A small self-supervised image encoder, trained from scratch.
Training: soap at rate 0.003, batches of 256.
Rows from block 2 of a small self-supervised image encoder, named by matrix and row number. Each number is 128 + 32 x the weight over its row's rms, rounded and kept within 0 to 255. All counts start at 0. Numbers have three digits each.
After each channel's rows are labels from the 100 images, of 14848, where the channel reaches its highest value: "responds to" is what is common among them; "peak at" is the part of the image that holds the peak. Only what is clearly more common there than usual is listed. The data: photos of plants, animals and fungi (iNaturalist).
# conv: pointwise conv (model.blocks.2.conv.weight, 64x64x1x1), inputs 0-63

conv.15:089091205111172144207117124140110105102163132142098120119120046181106137154118029099116120131141123160149095141125090175130093158160145143132110105108122078100164130151145089134149172140148107
responds to: class Aves; order Passeriformes
peak at: centre; top centre

conv.54:150142128134189111202175140122143128164068101061195119119139140153108196136090050140125133104113105134113091080149098168118121114153110177121170118152113142132124130110121064086090113109111102
responds to: class Aves; order Passeriformes
peak at: centre

conv.7:173130121109135202105118145118103131081121143161123140153132135093117153131097092041129113113113116125118092152105127159119086142191109139079148161145151132142125118108152056174072019139113132
responds to: phylum Chordata; class Aves; order Passeriformes
peak at: bottom centre

conv.0:106103109157119090127102208170162111113131114104171096170196136129126096103128087050129107154122156153117136142090129089119226096117169114099121082173115123126142129092179161136122144091154115
responds to: phylum Chordata; class Aves
peak at: middle left

conv.39:116164204207130111149153121121125180215137092148141129088130122122084165103126148154149128083137088123164190184093140102105127098112144147191127124102154087098141132115097133132161184099121104
responds to: class Aves
peak at: centre

conv.34:101159130094176155106141129120150120150093140205093133147117118131109131110099150175155126167145098159142090204137097111133077118150141171102128174092106213180171130092104074133110131093104181
responds to: class Aves; phylum Chordata
peak at: bottom centre

conv.58:146127156083083151127206114101118112072175043121158109114160103127157091139204133106134122099102088124103126094177219124120129151170138092112136074131105098104098127129118117144162150136134132
responds to: class Aves
peak at: centre

conv.27:153117118124145149133146099123058111070130172106108136118141149116097214139087103089116149119125125055102154179110111114131099151176020160079124086131130119102133117086120105157091125112095133
responds to: order Passeriformes
peak at: centre

conv.24:141111167167116123137150121138132070132167124167138081123054070151113117123118145124193127104117098164111163135093140119129083178091139114202168073105127132211143125161099113115163156065127122
responds to: class Aves
peak at: top centre

conv.50:122075108050079169120062131109078091129066146146148151163109156062097132101142149141198095160131090144097126121169165154118117107147161094083114163139108168130116104136162122139066116131111118
responds to: phylum Chordata; class Aves; order Passeriformes
peak at: middle right

conv.12:112161102183147086145104128156157112111123091084203109190170110179129127130122138092109152073152124153123153096150075109142105133113039088107155104098133130113105142132136225108136103128107124
responds to: phylum Chordata; class Aves
peak at: centre; top centre

conv.52:075163089148082123086108099130155132180120104147165114219142117168130128126115133149077096111097120147134142124157114224145053155130088094131173102123093157131106148164129156078139118119163153
responds to: class Aves
peak at: centre

conv.56:092145131202108100099124129095152127161132119160120098186122133106163080118108110142154160100099076121138193101122195188152102110085126095149145135073123119108152126157138170131184158072193144
responds to: phylum Chordata; class Aves
peak at: centre

conv.30:163140083203125117157069202159132093106109100081168097194163104160130109131150116053136140159142117116103141105109047109151108157137083101104137088126108141102143159153140135115159162164141117
responds to: class Aves
peak at: centre; top centre