A small self-supervised image encoder, trained from scratch: widths [64, 96, 144].
Rows from block 6 of a small self-supervised image encoder, named by matrix and row number. Each number is 128 + 32 x the weight over its row's rms, rounded and kept within 0 to 255. All counts start at 0. Numbers have three digits each. After the name is the row's rms in percent of the matrix's.
After each channel's rows are labels from the 100 images, of 14848, where the channel reaches its highest value: "responds to" is what is common among them. Only what is clearly more common there than usual is listed. The data: photos of plants, animals and fungi (iNaturalist).
# conv: pointwise conv (model.blocks.6.conv.weight, 144x96x1x1), inputs 0-95

conv.19 095:123135074156142132111111142106121142107122127121119083079176074130100114112121050099076141175125149163076148202150069127188137125101122162087165137140149194126095142122144145163168156109098150110143131107143136138117085096175075144141146167150126178148115040143101169171114121076086086111
responds to: phylum Arthropoda; class Insecta

conv.128 100:104108066109121073130162150121131106211118124120132127136056151155151110113110135145106176088083162155074127130150094179146110132188126137127128118083121108123250142120132103103157150145079127083135166061174139131128133136122106125152104084103169138140094146119080215135141111134160114117
responds to: phylum Arthropoda

conv.122 097:204113094115104120169087154115169165143095105148068076134176134099089155075072147133110203093162122135152142120104133105140090118190155093170103147103107112180140138157120168076124099113125122164106140122085123111171152091136144086076124182137094068146118152086109135055109126121114154094
responds to: class Aves

conv.18 099:051163130128126098105135068072082161121160111101086123203121115133171079163128124123126105136100081055117159165123118141096095141154174158121049112140123109127105109170075140141083132138091153060116145138177183104125160110122128141159147129112179128149096144125156202113174122100115142093
responds to: phylum Arthropoda; class Insecta; order Lepidoptera

conv.30 103:077127142121110082109118115175126083091086137171172126080069082096112117145137126111095178118086057128160144129105129176093068127131170120187140108138128139110166144137114150125067124129144134105131139170104059137149131154105143176196136118122171059098060160122148145203114143101161145128
responds to: phylum Arthropoda

conv.34 099:109149129156157128098129194134125144115156118145132245115105151111146088194129096137110173123140129179102152100122154164188084110126138151111103082081169160073111137131104103086095085113108145099113133144193213076086111120132140121151173094145151126179123091126062145147117147126127138110
responds to: phylum Arthropoda

conv.36 098:099067125081145089099120201077128087120116150109118090158097101086131092169153136194131142151175141077166149120184189111148062091084141088159194151102149120117152124140121111118171100145143182130095156111094128104159162138093143111129137198118139166172066120132166133178125142108133144116
responds to: class Aves; order Passeriformes

conv.136 098:166128115140113149112077127084110096068107138155153106129091199092134143111101075140132137170159150140134071119218116136108100134097127152166162084085104161137116140120153088122155216091154202119144111123136102141159118139105095154166095169105148126113139117111112212111163140171077182140
responds to: phylum Arthropoda; class Insecta; order Coleoptera

conv.12 103:101147122169138083091145126192153132107169226133094053139096067101123112116122086122204125126139116135161179058111135132160173092142146142125088118156110127125093128142100102133082091141178103158156098139121118089119088135174105125105068154175107095114140126129096135156084102081102144178
responds to: class Aves; order Passeriformes

conv.130 102:223198075124124087169145126093167176117055118115164124086181189104208177131120093150167171120140112108148111111069094124101160098153136142095128122096125113123064155118134096093141129065142090103125143137152129102134103152100117061099134119116121114103147099089134152138109142090119094115
responds to: class Aves; phylum Chordata

conv.14 098:132149108072119111162108119215120141168143115155088173137117072125166073108116137159177173102142049132128136076134101128130102199195153117156077160117111067085131111112122131199122090183089168133122114124117100117125146064124134161153188116126138102085146081120119129135151163102130133146
responds to: class Aves; order Accipitriformes; family: Accipitridae

conv.32 099:139096128107156103140157065112136077112135158118137106152111106175153155130148100142125153137163120185081142178154196088097122119116121170110112120153070101120154090074057102148111133116174102143132163197140151141126146114154197104114114176101151185163110090116102151157080151200147187089
responds to: phylum Arthropoda

conv.22 096:138134157110175082111158096148106141070156105153174093128103112152116068153132077092109125146177122147087148128172113095114075111128138147074109087082125089135140103095118085078089193145103131157096098054182101146135144181129159138105101111115176096205136182152093124073130097115124140150
responds to: phylum Arthropoda; class Insecta; order Lepidoptera

conv.21 090:125104132180131111151140100098091150121098102122148098102093148093113053152159110092139134137135182149114181135133075067074107130101125088169134128120119086109102094108117184076139194143147128063199108146079144137161117122155185187104103128083123104117143094082185079100128115112083104102
responds to: phylum Arthropoda; class Insecta