{"image_size": 48, "horizontal_flip": true, "projector_hidden": 1024, "projector_hidden_layers": 2, "merge_dims": true, "one_sided": false, "max_grad_norm": 3.0, "epochs": 39.4, "adamw_weight_decay_other_params": 0.01}
Rows from block 2, named by matrix and row number. Each number is 128 + 24 x the weight over the matrix's rms, rounded and kept within 0 to 255. All counts start at 0. Numbers have three digits each.
# conv: pointwise conv (model.blocks.2.conv.weight, 64x64x1x1), inputs 0-63
conv.1:123160140116134125124171129144097084137097143099163136153159091132121097116184146126116177134100150171090144138115136082119139157135137132155124106124147101140152148157089155154126105103114115
conv.2:083149087118130134146053105106125124144145129092120118116135138097107120155108110123091132132116181141149149167154142114117136103109121143111116130160126136102096142154136129117066155152122136
conv.3:122148093130102151089140133149093141128140095140113165166104117097133129126125128142122115159099119146140163144144117129116108161095140096150110100109108144123105135118133144124159149142141151
conv.4:120127076091130118158107126123087156185099153117113150135116148098121134139093108157098108113125140112139068124158129135129086118124099113066138136141153121097122148125106138126062129103148127
conv.5:163147146161117142154110132141145135152121131108112075116155108105114148111136140153145144136127150109116169087082139126118187111160089134127087177165117135126210114149129143167123143104150095
conv.6:142156109124130138167086158132086143137074133134134132138149127139110114113113095098110132096139105109140159110102108117109114121161095135128110160149149114138135098106152169164111090098093111
conv.8:119153146121135152145099100110148105095144134134114095122139104102111125137108136142138132112137094133135116128109187145111133121160124151101133064142111115122121126151076168126124125085124131
conv.9:096132141123122146187182126110149155116153129123155142119142113139147148109167107129145110095112103117127144152149148100108120133140114113188115092092120138123134112106116151149182138109110125
conv.10:096171107097108171106098171114105130160089139108155111157129092135151110121128120111128123143094136146130119103144116104122147173149109112144120190128086171100138145110152142136100111149155174
conv.11:120155149150136093113186111116125086124155107138120155184122112165120116124123112134105165096119138100114113135110138116121125138144112112132125117145156135112116116186107138116118107077131115
conv.13:122139130113144155117175140163138126134073105155144124130129152087122105120116111133153143140135101116133102105083156098136154128101159143138153097117113151184138122153134070114127139105120167
conv.14:137097122155119118109111096166133112136121105134119103115103172091150177125109187134147116126116142127148109123148115137115099146123151113129192074153141128129144132147104106134130122123124137
conv.16:129128120109144132139152071102116118133135118133087150111117152090121119130128108170156127132139143149139111137130136154145098108140117173142105139119130183161115135176106109142120156165116155
conv.17:162137100098150109164158122138097122119166141155077104070124136134136169108129124087116175136105163142113116127086146095132104151164121093124111094138132110131145131195106142165151108127136144
conv.18:150158050103110093170174115142079102124086086094131106100143163088151163104145097127162119119121127100159142148140109088130135173097139150125109106120102112165128109151164128114090133120111105
conv.19:108195094131099144154147148178089117133149105134115130119137108112118140103125124156125084089111121135124108105120097126138137174093142111181122123124119138093094128137119136128153160133142123
conv.20:111089127092119120142105136096133113099155174120110128144164127086131124117139087084135133156150153154138124129125141086124160108126146121137111133112168105154119131130165136142128126154091126
conv.21:172124049123141111140176172137116128162133122130121125145130098089148159061176116175248133153163162115116118119100143098127147127177142099113121134133119090094122147135130104136126122115135101
conv.22:173128147130143107181144117129121129103145110137131103112138148143124160129155132160140136106152127132113103128115152135128128132146126140126136082107140125115122113151114175134127184156091114
conv.23:211126117115120126154147135131109092092139145116116114124135126130074156118100141124116125127143119119126129126117114139026119134158122136131127136149136124129120017116146102149098124142111119
conv.25:138143132149134117151143103138149117110151130129122114101141134144128170142114146166131134136101142136138122159104110122142134144121149120126141127127136091152137126182110164118126134139124101
conv.26:151094115144121130145148143139099128078154128177119144150103154157147101129110113098146086118141133163159095138173099151124110150140164179096152117134134100118117145133150101137102104156118121
conv.28:139127118112185111157182144120157148110083068076133127123115136064145135141121110137151143106121122127123136123145157123122142128167130128123142086122127125120101128112121127109129150130125133
conv.29:092138134100154108138133128146118121158138141128089118118120077162127099128117095143155094124148130123142133141132089142129130169134155169107122093150111098098129135122132140131124148111172124
conv.31:082137140138163111103088107153155117111115149139125128081158145141119160137105142081113160193103148150115189161080156111134141122120148138107132130132149108143128122147138125097113133147106143
conv.32:103132124164157106100124113117202123130113146121141105115123127115120124132124149134111139107158121139129131143104165125134172086107135117140077117147093174123090142139125117136151151155123109
conv.33:144134135142128171138116166149123156121108110157125134145140142128110148110082166082129131136138130106146146147097110123092146123168076101123116124101163133112144119103144096187121122111101103
conv.35:149097095145073130112121096115151118128161186131147107156119133127119126184091121109091126119155089122121103157125105149142115115171088099120126088123089119148149122125143153150126107124120126
conv.36:121094113141128143146124131145161135110124178127151103119133139147132187118103102167158151111177121143090080137087169097167126126148133092150118121097097152136123145102110117129129113147131108
conv.37:113166087126151145125106105152137140116159152089100107106096112145146112104093095097130116142146135180123209132104124101130123117136112141116125131097128114127103132156108180114112180134128138
conv.38:114126139135132151134119067111129094106128167155127133129140133142124179128086120147114140107133106108117120145116154123148101109132146134120130103168144135131124133118130102149119072125118130
conv.40:125135124138169106103142103133169103127163098136134119110138139135104136155139117127130146132111156117095157130097136131127131132122107135113120092149114107090098129149118143120133224148145185
conv.41:143119121140103141162136114117133114109151117150129114137138183110141091111147085117127117115158117085119119135138158114162136122130143153127118145115145111103117158113119203105119132104111119
conv.42:129167138136129104107139090132138102139092121143143131163110122083116107111142109122111179144124121145134121110133119137126105145168104084132096138119091142110146126177106152137116111118138113
conv.43:150136117134129142160199125145130087112140121119103107102113132162139172120130116112132178133101101094120138125114126067147143151098171180135169107143151139135136125159142137119109113136105124
conv.44:130150118141113095106172116145135146132134126105132108148136158121127139121098108130123130104127086139159158210104102160099133119117156139125137084110127121102098138104154115090177147137109110
conv.45:128154154111164139130198163141119136160099100119104120102134075116118109106140111133146109134096120161120127113106116108119164132104169113127198148133200135119135122138137133112139155113118121
conv.46:126166111129129098112062153131155086129155177147141106122117099108123140137099116122180092152173130173115136101112129161135113113120156146126157117106096124148135137130105162119142151099126146
conv.47:118178132098130140105093123122120134121136107146141114133077121114127126094152065116155118133148163195140139134157216163139123091124177159177142096130139139126145123159118074122157190130119168
conv.48:113109123151106130085163141130162103164161127144026141160102143113159156130139146113176114153088145172132113112101172115128110114110229093096145098075105115148116144162157135109172085130085131
conv.49:135115110146124116120152078116136137142186139139106107149125133136148127119111105116108120103122179148122132179098160105125119135108110123142122107164149115098138138126136116102125205145123142
conv.51:116113118091145121087123085137154148094115140131094111124144121080146113117124138098161107223126098165130160155131134067137112155138151143092135136097114089145136128149133141148119146119112185
conv.53:127084085156120142101158224145135138132117115126149082183120133093119094159114134123223129119128105099111109147132110122132118114163130158186154082102129143087112125057093123115153102128135092
conv.55:142109122165144129123126125156096114109134102141143130147100122118133126163103141151130104131113140129144141147111083117101120141137145173161181086127114107115140087140098124115096140134099122
conv.57:175118113128103141157122124148127130129143133101116145135119173099117132084133125127127102135127146141142130142135112110106109083169124147147105145117164141133114121103149128114122124156093117
conv.59:140107103136220124144154151132130105141144103107126125130176145124137146076129137100168138102134119078101119105082107074134176134105178158118112097121146123137111123082163150133120118119108083
conv.60:121088135115134132110146093166123084121138101146156103103135089127121141124129232107170108135149124169129140131122131118132127152111153140117155100102095119091116133125090150107147123143108156
conv.61:156066135097075107146099182176075116118134129099173126112094102117148113096119163097136122174120115133123150136140141106134150120116120118109111141073154105164148131118159146141127141132141122
conv.62:082213079141145151160120145141098111119197151075124151111071128154142110129157108167120119127105120143157148172092086112109095115116154145106096121148121117111146118131125101133104173127147129
conv.63:156116150134131103152057123132168106155151124114156131089137155113098137103077146112137122117135155153147125164097101126114150145113143151101147116130145131157130118107140103124105149085126124